config.yaml
input: "log_mel"
encoder_stem: "single"
encoder_widths: [128, 224, 384]
text_encoder_layers: 7
text_encoder_norm: "rmsnorm"
text_encoder_positions: "learned"
lr: 0.0016
eps: 1e-10
Rows from block 2 of the text encoder of a small contrastive audio-text model, named by matrix and row number. Rows with one number belong to one neuron. Each number is 200 + 20 x the weight over its row's rms, rounded and kept within 0 to 999. All counts start at 0.
After each neuron's rows are labels from the 100 texts, of 14848, where the neuron reaches its highest value: "fires on" is the input token at the peak. Only what is clearly more common there than usual is listed. The data: synthesized solo parts of chorales (CocoChorales).
# fc1: MLP up (text_encoder.blocks.2.mlp.fc1.weight, 768x128), inputs 0-127
# fc2: MLP down (text_encoder.blocks.2.mlp.fc2.weight, 128x768, transposed), outputs 0-127

fc1.185,196,181,198,176,182,183,232,204,174,203,200,222,214,199,204,221,210,188,209,181,207,204,219,197,190,212,215,155,205,208,201,204,216,182,205,212,239,228,204,211,174,179,199,178,216,260,175,202,179,210,185,216,174,218,228,193,207,181,211,232,183,209,158,185,165,206,172,213,174,202,232,200,217,221,193,193,207,210,235,224,197,199,191,162,200,171,196,216,212,199,214,239,198,156,204,227,202,214,179,207,206,207,184,207,199,218,176,190,199,163,158,184,209,182,225,233,179,220,201,228,193,178,220,192,197,253,196,211
fc2.185,187,210,172,186,191,165,200,184,220,211,192,150,204,197,182,186,205,196,179,190,140,202,189,205,212,184,202,202,205,220,192,180,216,210,163,173,211,200,201,188,229,182,190,221,237,171,172,179,211,203,203,245,208,241,196,200,243,206,216,208,233,197,183,189,204,211,203,204,196,174,198,198,187,186,193,177,185,231,176,205,222,187,202,185,202,216,184,160,180,198,228,215,188,191,205,148,174,211,197,214,215,202,219,196,246,183,228,183,186,205,165,200,188,216,196,213,191,158,163,177,203,224,181,186,215,220,196,190
fires on: "<end>"

fc1.280,185,181,204,260,178,235,225,172,176,204,192,192,176,214,176,191,215,169,178,178,201,201,206,212,222,153,173,239,176,238,172,205,220,190,196,191,215,210,191,210,194,215,200,193,238,193,195,203,212,182,230,174,199,210,209,212,209,192,204,171,186,187,191,218,216,222,202,210,261,198,182,212,172,214,199,190,208,176,209,226,195,211,188,175,199,224,198,177,196,188,206,183,210,209,210,220,204,193,215,188,202,225,213,185,199,188,130,222,207,169,199,195,158,219,186,195,204,189,179,195,188,190,238,169,189,214,205,201
fc2.280,172,178,216,220,244,225,169,195,192,184,201,200,181,221,172,194,213,191,213,205,204,196,215,173,223,207,217,223,191,199,204,200,202,213,246,219,185,180,192,221,158,215,191,207,216,204,193,224,196,198,189,178,216,193,170,199,196,233,212,233,184,179,189,221,198,216,175,184,215,240,259,222,136,218,207,194,180,200,194,199,158,180,186,227,214,215,204,218,213,212,195,196,224,188,194,228,185,202,205,163,191,206,197,200,181,174,214,207,204,182,222,186,166,175,190,211,175,185,204,221,202,214,200,214,202,238,189,242
fires on: "#"; "4"; "5"

fc1.444,183,192,195,204,220,189,210,181,189,192,164,205,179,189,173,198,215,201,193,186,205,182,223,207,207,239,206,150,187,193,203,188,192,174,216,175,217,183,198,180,219,183,215,208,223,182,205,216,218,192,197,183,212,245,211,198,161,146,236,167,200,202,193,211,215,204,189,197,228,210,196,224,170,210,165,172,156,212,143,202,182,183,195,242,211,211,184,145,223,203,200,214,198,187,200,202,153,190,177,192,215,206,187,193,214,220,180,224,199,189,183,195,226,205,207,217,199,181,219,199,163,206,216,197,185,210,184,201
fc2.444,178,183,216,179,204,193,196,208,210,188,200,219,193,209,194,195,198,227,199,204,189,217,204,187,215,201,201,207,166,209,184,206,221,186,208,203,198,166,158,208,170,206,193,175,226,235,181,172,158,208,192,184,188,200,237,170,180,212,177,191,166,193,157,208,138,200,220,180,231,205,225,201,169,197,188,197,200,189,188,202,194,202,189,163,194,211,176,203,208,238,198,212,253,185,200,170,214,200,185,221,201,182,176,198,218,206,219,180,236,186,199,223,162,247,163,177,187,209,203,202,198,191,170,200,207,217,170,190
fires on: "<end>"

fc1.124,206,169,185,203,190,177,159,203,180,229,198,219,227,212,168,213,194,198,192,199,202,208,229,203,213,169,186,237,153,210,190,211,234,202,210,229,178,232,199,221,209,170,226,236,232,201,183,210,198,204,190,203,182,191,200,198,210,194,162,208,179,154,190,197,166,208,191,196,255,175,209,211,168,190,207,174,201,208,194,199,194,205,198,202,177,234,218,244,216,193,207,209,175,195,201,202,184,181,202,210,208,204,221,164,213,178,181,235,180,192,153,209,169,202,197,214,191,195,211,210,159,200,200,165,210,207,195,185
fc2.124,231,201,221,245,191,186,217,208,207,206,182,227,219,197,184,196,186,214,191,202,223,216,199,187,220,190,219,213,190,191,179,211,224,193,223,188,171,204,173,243,155,225,198,215,206,211,176,172,172,200,211,187,189,235,249,222,201,230,170,180,182,202,160,178,160,177,189,182,227,228,231,190,236,207,215,189,200,164,213,214,205,205,204,197,180,203,178,179,213,182,217,220,222,163,184,204,204,203,216,226,161,181,218,191,169,240,179,201,224,218,223,223,204,209,190,195,187,191,200,207,208,203,210,187,193,200,216,176
fires on: "clarinet"; "a3"; "double"

fc1.239,172,174,183,213,216,190,181,202,203,182,224,192,173,219,233,200,195,208,205,199,193,169,209,196,181,196,181,169,182,193,198,184,196,188,186,216,212,205,179,176,226,242,230,188,201,233,205,169,174,199,209,176,163,202,202,174,191,194,202,187,188,187,184,191,160,229,185,215,209,185,195,196,165,179,215,197,196,207,219,210,227,195,205,215,204,157,181,207,158,223,169,215,214,202,189,205,208,210,214,171,209,198,179,193,205,216,191,181,196,212,161,202,182,192,211,146,235,142,244,192,196,209,212,169,196,237,220,216
fc2.239,191,204,194,197,208,229,188,199,168,208,217,137,194,201,219,216,209,207,212,199,191,190,189,167,218,209,181,258,188,192,214,197,210,197,187,207,163,219,188,191,218,199,231,205,156,225,196,186,177,231,222,235,185,211,194,175,168,214,175,169,183,184,196,190,214,202,216,210,215,219,206,204,228,182,222,188,202,178,207,194,191,182,188,177,243,228,195,237,217,190,192,179,216,219,183,156,230,212,219,217,198,195,221,185,205,198,208,184,179,206,188,182,211,231,178,202,207,175,187,201,216,222,188,207,209,245,152,203
fires on: "bassoon"

fc1.451,184,199,205,222,204,172,174,205,182,171,166,194,216,199,221,222,175,213,188,216,181,204,214,190,168,201,191,173,233,217,197,182,202,150,220,187,200,184,216,183,174,240,211,198,229,210,185,199,208,186,175,226,219,221,230,197,197,224,213,180,196,214,175,191,209,185,183,222,216,241,175,197,186,208,206,226,174,226,233,205,159,197,219,200,164,193,197,184,194,204,259,209,162,183,221,182,193,194,186,219,203,214,194,187,215,226,158,192,201,183,211,181,162,215,189,212,229,220,199,220,178,206,183,221,193,229,204,195
fc2.451,199,170,183,185,198,187,197,208,192,174,216,191,164,194,200,212,203,197,168,186,227,232,227,169,232,194,188,200,224,194,164,194,229,196,174,192,197,200,208,189,223,190,218,214,192,194,170,237,177,184,160,196,226,190,206,200,182,161,207,239,196,198,212,162,190,215,231,236,208,215,180,232,238,202,200,175,179,190,175,216,192,176,225,209,239,221,181,221,195,185,195,186,201,208,204,193,174,225,247,216,226,216,190,182,195,197,212,190,215,223,195,211,169,223,180,192,205,186,214,205,210,243,195,227,214,175,200,176
fires on: "4"; "bassoon"

fc1.17,227,188,190,198,199,183,215,238,223,191,180,188,198,230,172,195,188,180,180,185,193,213,215,196,196,176,206,237,193,189,200,218,196,175,217,202,198,156,191,193,231,200,224,160,245,251,178,189,165,204,189,194,197,200,209,203,198,179,218,195,186,210,181,203,187,183,168,198,223,232,174,225,216,224,183,180,218,218,221,193,205,216,200,205,175,223,184,223,194,183,234,163,218,193,208,191,158,203,193,176,197,252,199,180,216,199,189,228,181,186,198,198,211,235,233,185,206,205,232,184,180,195,211,174,174,232,192,193
fc2.17,226,179,208,173,210,219,219,208,212,192,181,227,240,184,176,222,181,205,217,201,212,205,198,188,198,235,175,219,206,239,185,193,189,201,213,194,205,195,171,203,171,167,228,250,191,200,147,219,184,179,204,189,210,169,194,186,190,181,200,238,199,201,186,206,151,232,210,217,213,235,211,196,206,187,202,206,164,167,172,215,203,206,183,185,219,209,201,231,160,201,191,208,226,183,193,180,187,198,185,199,195,187,193,198,204,212,211,231,201,186,171,194,167,215,194,208,204,175,172,218,217,231,222,247,212,203,199,225
fires on: "#"; "clarinet"

fc1.682,219,188,226,192,194,184,213,196,191,200,215,205,211,190,189,214,192,179,171,188,183,193,225,200,182,156,173,216,233,213,203,204,170,198,199,213,205,203,210,195,223,161,212,231,232,209,188,195,233,204,216,204,178,191,205,185,191,184,202,171,168,173,238,183,208,193,214,189,150,199,192,182,204,193,217,181,230,193,163,224,178,156,182,165,165,219,201,201,185,185,161,220,206,208,204,214,205,213,176,226,183,204,225,182,150,178,200,163,223,214,164,196,211,207,177,193,222,162,185,189,196,170,224,214,202,214,199,208
fc2.682,215,204,200,187,218,200,167,187,163,199,197,186,166,218,185,199,180,218,174,206,190,198,201,217,191,243,180,189,196,217,195,192,185,246,206,229,185,192,209,200,186,179,184,180,221,177,191,180,200,201,225,189,211,216,246,196,243,237,234,210,181,223,215,198,209,160,232,147,207,186,209,178,175,191,188,215,195,232,199,168,193,239,174,198,209,207,191,198,184,201,204,190,196,205,190,157,170,182,186,201,185,202,221,213,209,211,210,241,187,224,214,151,212,180,179,179,177,224,196,192,187,202,219,195,217,227,198,192
fires on: "#"; "saxophone"; "4"; "clarinet"

fc1.765,194,215,209,237,198,201,189,194,209,196,207,185,216,205,189,205,205,169,195,242,206,149,203,201,214,205,186,229,183,182,190,224,217,221,181,262,207,217,216,185,196,175,218,175,191,184,205,176,228,219,242,213,173,154,190,191,195,197,211,206,182,196,229,214,156,189,202,184,209,202,195,223,235,212,223,221,193,208,172,196,189,187,211,155,206,197,215,237,197,170,195,202,203,216,173,222,191,179,196,210,194,185,218,184,231,202,196,219,180,209,196,191,182,190,193,219,224,178,188,161,207,176,219,195,255,185,222,212
fc2.765,204,223,195,221,188,216,196,187,225,190,188,224,222,202,178,218,198,167,240,203,171,208,215,229,198,200,214,205,195,190,199,210,165,188,214,182,210,208,222,202,231,208,182,213,170,179,224,215,229,202,207,190,208,186,165,229,258,220,188,182,214,210,222,226,237,217,183,169,186,166,228,177,204,211,206,188,210,206,217,219,187,194,212,184,171,195,206,133,189,179,191,199,168,177,163,221,221,227,200,174,181,205,212,200,193,193,176,205,211,232,220,191,212,163,193,219,225,196,173,213,226,198,194,186,179,189,203,219
fires on: "a3"; "a"; "5"; "a5"

fc1.529,186,160,212,179,192,175,182,233,175,207,228,198,195,209,176,171,238,249,212,183,199,192,224,209,215,226,163,211,192,194,226,217,208,196,189,198,217,238,188,208,173,190,192,192,238,172,219,220,202,180,203,214,197,184,217,192,219,193,206,195,197,207,206,194,201,206,210,246,219,228,169,177,169,185,184,191,202,201,207,214,192,225,210,213,211,154,204,157,189,197,182,205,190,189,212,189,180,166,229,199,208,241,199,155,184,198,191,195,208,242,183,176,219,227,205,192,220,189,168,204,178,188,211,188,199,162,210,183
fc2.529,173,193,208,189,220,210,201,228,180,239,216,188,201,195,212,178,192,174,192,221,210,204,199,156,235,211,192,186,174,193,187,208,225,223,209,201,158,169,167,238,183,215,169,180,165,196,186,186,152,209,215,167,169,233,222,196,190,216,226,196,198,176,213,200,226,174,200,189,192,220,197,197,237,177,192,174,222,198,201,197,199,202,202,188,192,198,203,195,195,243,214,196,240,197,216,194,214,247,189,199,213,205,187,212,168,185,227,187,207,171,210,207,156,202,196,213,196,245,221,212,173,200,193,195,230,204,191,209
fires on: "4"

fc1.755,218,163,202,213,178,192,194,175,213,203,204,187,177,225,184,189,232,215,241,164,167,192,210,201,199,184,205,203,204,237,212,184,216,171,189,170,205,180,228,185,201,214,203,179,239,149,169,218,215,199,213,217,174,196,210,177,198,193,218,213,168,220,213,207,209,217,191,227,201,192,219,200,176,222,218,198,173,212,191,198,204,221,189,222,189,206,156,208,183,218,171,181,200,212,183,188,203,214,173,177,224,221,204,208,218,209,164,200,211,177,186,179,248,207,209,218,181,153,225,205,199,185,177,154,194,217,214,181
fc2.755,172,201,219,144,202,220,218,200,190,193,204,200,170,204,218,219,207,215,205,221,220,211,208,201,235,239,189,221,213,240,184,199,238,179,187,187,209,171,211,209,204,202,200,217,205,192,193,185,206,176,194,196,178,231,182,210,226,217,166,220,237,241,162,207,187,193,205,189,212,224,249,184,203,172,211,202,208,206,195,209,181,185,188,219,190,229,202,245,191,209,188,186,194,191,211,196,205,207,185,201,231,195,229,190,237,185,239,192,193,203,201,188,187,270,172,205,205,194,209,185,215,200,218,231,226,207,198,189
fires on: "bassoon"; "cello"

fc1.568,207,164,192,214,205,217,180,194,231,214,180,166,180,183,182,216,215,201,188,201,184,222,183,218,238,179,194,247,239,196,207,205,188,198,195,232,181,191,225,217,202,159,230,198,162,171,151,231,196,206,250,204,210,183,205,182,176,203,194,212,167,219,204,242,204,219,200,195,195,201,180,177,174,192,245,214,176,171,209,185,189,206,184,196,179,191,205,168,184,189,207,206,192,212,191,203,212,198,184,216,232,227,235,181,164,212,204,197,220,208,213,199,222,219,214,220,186,173,231,221,193,195,192,194,195,189,213,195
fc2.568,182,233,217,182,200,192,174,203,204,206,223,167,216,181,181,227,195,211,228,195,191,199,199,207,247,191,202,244,198,213,213,217,200,186,234,203,231,184,196,201,206,224,167,167,164,199,202,202,198,203,190,172,180,206,216,218,193,248,213,231,200,216,197,237,201,210,210,196,201,203,210,193,204,208,190,221,204,193,221,215,173,212,211,173,220,194,193,186,189,191,222,184,219,185,195,221,242,234,196,159,213,217,203,198,175,193,197,184,192,185,275,196,184,200,175,231,214,228,232,225,190,155,208,182,198,205,199,221
fires on: "a3"; "5"

fc1.738,195,171,178,191,194,207,222,184,194,183,198,179,181,203,202,192,196,190,207,191,185,203,207,200,211,202,188,169,172,154,209,210,218,196,214,187,234,223,184,238,174,227,235,195,218,169,172,183,212,171,217,187,200,201,205,193,216,194,192,234,231,186,180,209,219,227,207,202,219,208,193,200,221,243,226,209,193,222,228,208,210,224,199,191,204,213,200,173,203,197,230,171,216,178,187,236,215,178,186,193,219,205,214,163,227,189,200,200,185,208,203,167,193,204,164,186,243,208,209,185,210,203,172,148,203,134,177,198
fc2.738,206,183,193,224,228,177,233,198,199,190,218,189,200,185,204,175,217,189,181,224,205,209,198,197,218,181,245,178,210,175,193,179,175,215,221,176,201,195,220,203,192,186,176,226,194,181,211,262,171,198,200,175,208,188,179,209,189,167,199,210,226,191,215,176,208,188,186,236,181,214,202,245,205,219,191,177,208,212,184,211,183,191,222,223,213,208,209,230,224,187,198,198,244,219,228,226,192,193,214,201,223,223,173,199,196,208,214,185,231,218,216,217,174,138,212,203,198,183,208,201,193,200,213,212,225,203,220,259
fires on: "c"

fc1.290,231,205,226,203,186,179,239,208,196,201,222,181,225,176,206,205,199,233,196,203,221,196,224,200,211,210,157,183,164,186,211,216,192,202,177,228,220,232,200,186,185,184,161,216,192,183,177,199,230,206,188,180,199,211,199,215,212,202,142,207,156,184,227,205,172,233,202,191,212,188,212,173,211,159,251,211,178,233,209,190,196,169,214,166,192,179,215,223,185,172,175,215,192,196,232,194,207,223,214,209,225,230,171,190,229,192,177,181,183,218,181,184,182,189,211,219,218,205,200,212,208,198,189,193,210,199,212,208
fc2.290,203,158,182,188,173,182,189,208,223,192,198,216,165,213,223,205,203,193,184,232,189,195,209,206,203,198,173,186,163,172,201,197,221,232,199,179,227,196,205,203,229,183,164,208,190,205,206,225,204,200,237,215,222,199,186,215,259,189,197,160,176,202,185,179,206,169,217,178,176,187,217,210,216,207,206,220,198,177,163,196,223,183,204,202,194,173,212,158,171,217,201,203,172,190,186,186,164,193,206,222,213,169,197,219,170,180,171,195,203,234,177,216,183,188,195,245,197,191,196,182,225,204,186,237,222,176,206,201
fires on: "<end>"; "tuba"

fc1.607,198,195,183,176,159,197,219,184,164,215,192,199,244,193,206,217,212,203,184,231,187,221,194,199,184,172,197,165,212,191,195,221,200,192,181,213,234,238,165,182,186,206,217,207,204,209,190,149,194,237,184,184,181,228,188,180,210,205,183,214,184,178,234,206,191,221,171,211,153,184,172,200,217,204,160,197,195,191,206,186,197,169,247,161,200,175,216,197,181,196,198,225,181,206,181,210,195,176,205,195,209,192,194,186,213,232,186,222,190,165,190,212,190,184,195,227,227,178,195,193,205,165,180,189,227,196,233,199
fc2.607,179,201,176,217,203,184,202,189,197,202,205,197,210,210,182,220,196,179,194,213,164,242,199,234,199,158,191,175,174,206,210,196,211,177,213,168,206,202,200,192,207,149,188,183,169,188,192,168,187,219,215,185,214,198,228,211,247,183,215,158,207,175,189,198,204,210,208,169,205,210,232,203,209,200,208,176,219,209,235,222,203,185,263,207,218,194,201,161,203,189,230,215,197,215,183,153,183,246,205,218,203,180,202,201,190,191,184,211,196,202,216,201,192,174,209,221,198,183,175,174,194,208,190,192,176,241,225,180
fires on: "<end>"

fc1.432,187,195,184,157,189,188,196,202,158,208,191,177,230,226,202,189,212,210,183,154,185,221,186,204,221,176,197,199,191,209,178,204,228,181,196,180,201,177,192,204,171,200,233,182,227,193,166,189,191,156,193,180,189,218,222,192,220,202,193,205,158,179,184,203,224,217,237,206,195,219,203,214,184,197,199,168,230,227,201,226,233,204,209,191,219,184,181,192,215,194,230,218,202,178,218,207,185,206,215,237,198,230,187,181,188,185,204,187,216,189,212,205,268,210,174,173,209,191,209,237,185,201,232,190,162,208,189,195
fc2.432,196,205,208,198,217,193,210,187,203,211,173,195,219,179,203,179,203,191,191,173,209,187,152,175,191,178,209,250,233,201,188,199,204,213,151,215,191,198,181,202,193,215,235,193,183,210,207,232,202,213,199,248,161,237,170,205,159,188,214,201,191,201,208,187,198,198,174,262,193,190,153,200,192,177,216,170,190,201,205,188,186,203,239,211,214,225,201,233,170,220,196,191,186,219,208,191,223,158,202,202,222,192,225,208,213,158,221,185,212,203,195,215,184,198,190,211,230,224,211,218,212,196,201,224,199,179,200,199
fires on: "bassoon"

fc1.71,221,173,218,252,194,200,190,208,212,221,218,211,187,205,192,224,209,198,233,238,208,214,219,203,173,181,184,225,191,199,238,210,205,217,198,223,225,174,188,210,200,191,213,192,198,181,206,235,165,223,231,199,166,193,193,168,212,176,189,213,184,163,234,194,155,192,199,224,191,224,210,201,188,184,160,258,198,189,191,194,193,187,179,185,180,238,216,214,176,195,211,214,211,188,167,242,196,167,211,216,181,218,227,195,204,185,223,199,175,190,203,185,224,235,206,207,169,199,199,200,204,180,197,196,182,207,212,183
fc2.71,206,224,208,211,231,218,154,196,187,208,198,188,222,216,184,216,201,188,208,192,180,217,196,191,209,201,211,224,224,222,205,196,177,201,213,193,174,188,200,202,192,193,181,207,194,200,183,156,199,196,154,179,257,194,176,200,207,230,224,208,227,243,226,237,221,222,213,162,214,196,223,181,175,188,219,201,196,192,202,207,170,194,179,206,214,189,235,226,182,183,226,202,209,222,191,168,173,198,183,165,166,177,223,211,174,197,198,202,188,179,214,164,211,203,196,202,184,195,188,236,187,194,197,214,215,261,210,200
fires on: "#"; "cello"

fc1.167,162,197,203,168,190,230,223,194,228,194,209,186,189,228,215,200,207,196,198,208,186,200,180,198,222,193,204,208,196,213,197,226,213,161,203,168,221,216,194,175,171,219,204,240,182,227,177,223,202,208,214,202,147,211,182,205,218,180,211,226,188,198,196,191,204,193,210,189,184,221,206,211,225,187,229,208,206,193,188,157,219,207,224,182,209,209,180,219,159,157,168,204,190,174,185,202,203,205,190,155,190,184,194,207,241,177,161,192,179,212,179,186,208,210,216,219,219,181,196,156,238,186,203,172,198,174,197,163
fc2.167,209,221,173,175,202,228,190,204,222,168,225,184,209,189,181,215,243,172,205,205,152,218,224,234,192,195,213,228,193,248,218,187,172,185,204,199,212,201,211,200,217,215,211,205,211,223,208,213,190,204,221,220,217,214,228,195,222,201,196,178,229,206,177,190,170,189,175,195,190,194,194,201,171,203,196,211,212,202,191,190,179,190,194,205,215,227,177,187,219,176,206,191,228,194,193,174,239,185,189,208,194,234,185,205,230,180,176,208,182,204,200,168,199,225,193,243,214,167,157,195,211,168,179,210,159,219,162,234
fires on: "a3"; "e3"

fc1.106,218,218,194,190,197,180,245,234,166,202,227,208,205,188,205,166,192,212,185,202,180,219,211,197,212,179,201,188,176,212,178,216,219,195,208,202,227,209,186,200,182,242,216,214,160,207,215,189,169,178,164,213,193,211,189,190,191,163,195,203,212,189,227,225,197,195,217,182,237,257,178,206,214,226,157,230,179,222,165,210,208,218,198,225,206,196,204,192,196,219,211,189,200,181,233,235,172,181,205,195,194,213,208,175,194,182,159,199,189,184,146,209,189,212,215,230,190,166,222,180,209,194,184,192,196,199,194,183
fc2.106,202,169,189,213,211,213,188,213,176,199,216,227,187,186,219,207,190,189,199,192,216,197,183,212,182,184,202,188,197,223,192,204,220,209,189,220,212,205,151,209,155,214,203,197,193,207,202,181,166,235,226,189,173,211,223,177,189,195,169,191,197,148,176,190,194,176,207,203,207,233,206,190,229,158,200,200,215,165,186,186,198,198,253,190,211,213,179,272,211,225,184,189,195,196,201,174,210,205,166,214,179,217,201,211,197,233,188,217,211,202,213,233,185,224,205,202,201,223,198,220,224,191,230,208,159,185,167,191
fires on: "<end>"; "5"; "e5"; "a3"

fc1.361,201,192,198,187,187,203,199,204,198,204,219,216,246,231,201,228,210,195,189,216,170,191,202,193,204,210,179,173,195,204,216,231,221,208,184,215,207,198,191,185,168,210,213,197,174,245,198,145,216,211,181,213,183,236,183,192,188,183,152,203,179,180,195,174,191,200,228,222,183,204,166,204,194,209,171,237,189,226,196,152,212,208,219,224,181,195,209,229,209,189,210,228,191,193,210,245,176,210,249,177,214,194,192,192,247,187,200,208,180,172,211,177,183,206,189,219,188,189,203,168,200,180,205,165,215,214,192,195
fc2.361,218,188,169,219,196,196,177,200,239,179,205,230,163,213,197,175,211,185,169,205,197,243,239,253,194,182,226,170,217,227,212,178,203,206,186,169,208,187,203,206,195,206,200,182,196,205,193,208,222,173,213,196,212,146,237,217,220,159,185,190,197,220,200,204,223,195,183,196,195,201,175,184,206,211,207,202,208,214,223,189,184,192,219,202,229,203,214,163,197,176,225,205,168,236,177,183,191,220,211,184,208,201,202,201,180,206,179,195,214,224,187,192,186,167,193,191,205,167,177,216,224,207,184,222,198,191,256,178
fires on: "<end>"; "flute"

fc1.80,184,199,195,211,192,188,195,210,199,171,221,179,219,189,171,210,229,191,197,213,191,171,210,213,218,185,202,215,236,221,186,194,196,202,208,212,224,212,209,176,207,195,186,194,241,239,171,252,184,207,220,187,206,177,263,195,207,229,198,190,177,205,237,218,200,216,216,225,199,219,204,199,186,183,203,181,211,196,200,195,194,192,182,204,190,201,187,158,177,149,213,221,213,174,181,163,214,198,203,223,220,220,227,184,178,213,205,185,216,202,183,200,218,186,156,162,209,152,196,231,191,154,209,207,214,197,203,193
fc2.80,174,179,217,181,187,213,204,190,211,219,170,200,203,206,187,233,159,209,185,188,175,202,189,190,211,229,202,185,189,206,181,202,210,164,250,196,229,154,201,196,187,176,166,211,174,193,202,181,178,215,188,225,203,208,201,217,213,214,233,191,212,173,160,182,193,161,217,170,204,203,219,209,196,199,217,209,206,202,178,214,220,228,225,210,173,191,187,196,149,224,225,203,176,172,188,172,203,219,204,184,226,181,209,193,200,155,246,204,200,178,232,205,160,175,208,223,189,213,209,189,195,177,218,204,222,194,203,194
fires on: "#"; "4"

fc1.277,203,193,200,211,162,190,204,193,227,171,255,186,233,197,200,191,200,206,198,201,202,203,223,188,229,190,198,229,214,188,193,189,210,202,192,170,224,223,209,194,202,206,212,212,198,174,198,177,195,185,181,193,197,199,219,202,171,183,225,220,174,210,220,155,214,220,233,219,163,188,188,225,219,209,209,185,186,160,181,217,205,187,221,193,196,156,204,202,183,206,205,236,194,141,177,211,171,174,234,217,195,188,176,204,175,205,249,165,185,207,229,201,194,210,248,214,194,204,213,184,185,202,213,196,219,212,170,211
fc2.277,206,239,209,202,177,202,171,210,195,219,194,189,200,207,185,196,203,170,172,163,188,188,211,198,211,215,176,205,225,203,218,192,154,215,149,212,171,213,192,200,196,170,216,213,200,210,185,201,185,197,203,196,196,248,232,186,201,204,242,229,187,218,194,235,222,204,180,212,213,205,172,208,163,198,201,191,177,232,219,181,198,176,187,213,214,206,204,171,199,193,218,196,205,195,218,155,185,233,182,217,201,227,234,209,200,207,241,214,197,222,197,184,203,211,168,188,210,152,199,208,190,253,211,210,238,194,212,209
fires on: "<end>"; "saxophone"; "oboe"; "violin"

fc1.15,218,208,183,221,195,197,188,193,224,213,221,193,172,185,160,242,211,197,216,177,197,211,209,208,232,170,182,214,196,231,228,211,218,173,208,220,184,189,207,204,192,201,236,195,194,238,200,213,193,190,222,207,204,180,208,190,205,199,210,167,170,164,188,229,175,215,192,189,193,178,219,214,188,235,205,191,146,193,188,204,208,228,176,186,173,209,203,181,171,174,163,187,158,203,201,235,194,237,201,176,237,229,186,199,189,197,192,198,212,197,229,191,244,215,214,188,183,208,216,207,183,166,222,209,201,203,165,182
fc2.15,178,190,193,155,200,225,192,187,196,192,226,228,182,216,163,212,200,232,214,195,207,190,169,201,198,218,201,207,189,232,186,200,224,207,210,213,234,161,201,210,185,232,192,208,214,196,209,187,218,190,180,172,179,167,203,199,226,205,173,202,227,198,193,204,179,186,193,183,226,201,247,191,172,191,189,184,208,205,198,214,158,235,187,197,184,203,204,240,174,207,198,214,209,201,203,251,187,216,177,192,209,211,175,202,177,182,200,193,220,212,233,208,125,182,168,212,190,193,229,215,196,164,221,207,201,207,216,203
fires on: "#"; "cello"

fc1.61,181,221,176,183,204,210,198,183,193,226,210,196,180,180,188,170,220,205,187,231,175,231,192,207,226,192,180,194,159,205,201,207,213,213,180,226,210,192,194,209,207,164,215,181,168,216,169,179,192,168,214,189,187,221,186,220,204,179,178,204,195,198,195,197,215,191,222,189,212,199,170,179,186,187,203,199,207,187,197,209,206,181,203,203,176,215,211,186,198,175,207,166,185,209,257,212,208,191,245,192,172,194,196,157,237,222,202,212,214,191,166,145,188,211,191,217,179,207,188,234,202,180,219,128,211,185,194,192
fc2.61,238,186,181,188,220,168,205,205,183,222,220,149,254,188,187,204,230,191,205,214,174,194,222,229,196,209,201,201,204,197,224,229,184,211,220,222,187,197,207,196,199,210,163,203,186,179,180,209,212,234,205,203,206,210,211,189,187,206,195,204,209,163,213,221,213,157,168,218,186,206,224,191,187,203,203,191,203,238,239,196,176,211,210,211,208,212,233,153,196,196,217,169,220,205,194,192,214,217,198,195,220,241,206,195,190,163,181,224,251,212,212,177,162,189,211,213,224,189,208,190,198,198,209,218,186,237,210,227
fires on: "c"

fc1.672,209,194,200,220,198,191,198,211,207,205,211,201,177,201,188,165,199,217,217,206,154,184,191,217,219,191,180,226,194,204,200,206,193,219,203,229,210,206,185,216,224,175,207,176,260,204,195,161,171,189,228,228,232,228,193,189,203,214,170,180,181,192,206,227,180,224,196,208,211,186,206,179,131,196,192,175,216,221,190,191,220,206,161,144,188,220,180,177,196,193,226,185,226,204,194,200,220,225,195,218,242,206,224,168,185,226,174,224,196,215,192,205,195,188,202,206,207,162,178,205,208,181,223,179,191,209,200,204
fc2.672,215,195,183,232,230,175,208,186,194,166,205,158,191,202,177,205,196,209,245,210,206,192,178,196,190,198,193,207,198,201,227,216,200,228,234,210,188,201,206,219,191,211,199,195,207,183,212,192,197,192,197,203,192,197,191,178,224,220,206,188,214,177,185,185,229,199,217,173,222,201,248,196,207,193,216,178,244,189,169,193,144,214,216,163,186,197,183,229,194,181,190,194,211,205,204,201,178,194,210,139,195,187,224,192,178,195,186,213,216,222,237,211,228,169,182,207,188,194,206,187,274,188,230,210,185,220,199,201
fires on: "#"; "4"