A small contrastive audio-text model, trained from scratch.
Model: 3.22M parameters, log mel input, encoder arch inception, encoder norm batchnorm, encoder activation elu, encoder depths [2, 4, 2], encoder widths [128, 224, 384], text encoder width 128, text encoder layers 7, text encoder activation gelu.
Training: cautious_adamw at rate 0.0016, 6700 steps, batches of 256.
Data: trained on synthesized solo parts of chorales (CocoChorales), 39062 training examples, 43.9 epochs.
Rows from block 4 of the audio encoder of a small contrastive audio-text model, named by matrix and row number. Each number is 500 + 25 x the weight over its row's rms, rounded and kept within 0 to 999. All counts start at 0. Numbers have three digits each. After the name is the row's rms in percent of the matrix's.
After each channel's rows are labels from the 100 clips, of 14848, where the channel reaches its highest value: "strongest on" is what is common among them. Only what is clearly more common there than usual is listed. The data: synthesized solo parts of chorales (CocoChorales).
# r30: branch 2 reduce pointwise conv (encoder.blocks.4.r3.0.weight, 56x224x1x1), inputs 56-111

r30.53 101:502490503473492506464500494465453507503470532529522501481457497497486474461473529561496469517551522515499436482417531523457513465515489494502496517512486465489518449520
strongest on: note A#3; note C4; note D4; tuba

r30.16 099:459507507498447471486544525504511480516469517475496475477507473422463482491521504529491492468459488512501483524484483484508481520511515489503520490486487503551463502467
strongest on: note A#3; note G#3; note A3; tuba

r30.26 101:519477476485514507467530512496501451514473487512483488510471536496527495488459475529474477458493515500462508463485458511479499507487445492472521486511474497477469490523
strongest on: note A#3; note C4; note G#3; note D4

r30.24 103:501469468445502514471476490499469508490503524547501498480444453469464482531491496479525507500491523533530516430521497471491503439533499503454479478481510503468508465472
strongest on: note C5; note D5; note A#4; note E5

r30.2 100:465433503520509494498515487479448516488491464463454528460480466514537494507508498492515556498507502534491503493519482471518440514546496496532476502509484520456520480497
strongest on: note A#3; tuba; note A#4; note G3

r30.30 101:465476498487460493515548523522498469541492498525487501498492441450478544506512511497485529479518491483512506497531479431505460518518488512532505507489492530515496484459
strongest on: note C#4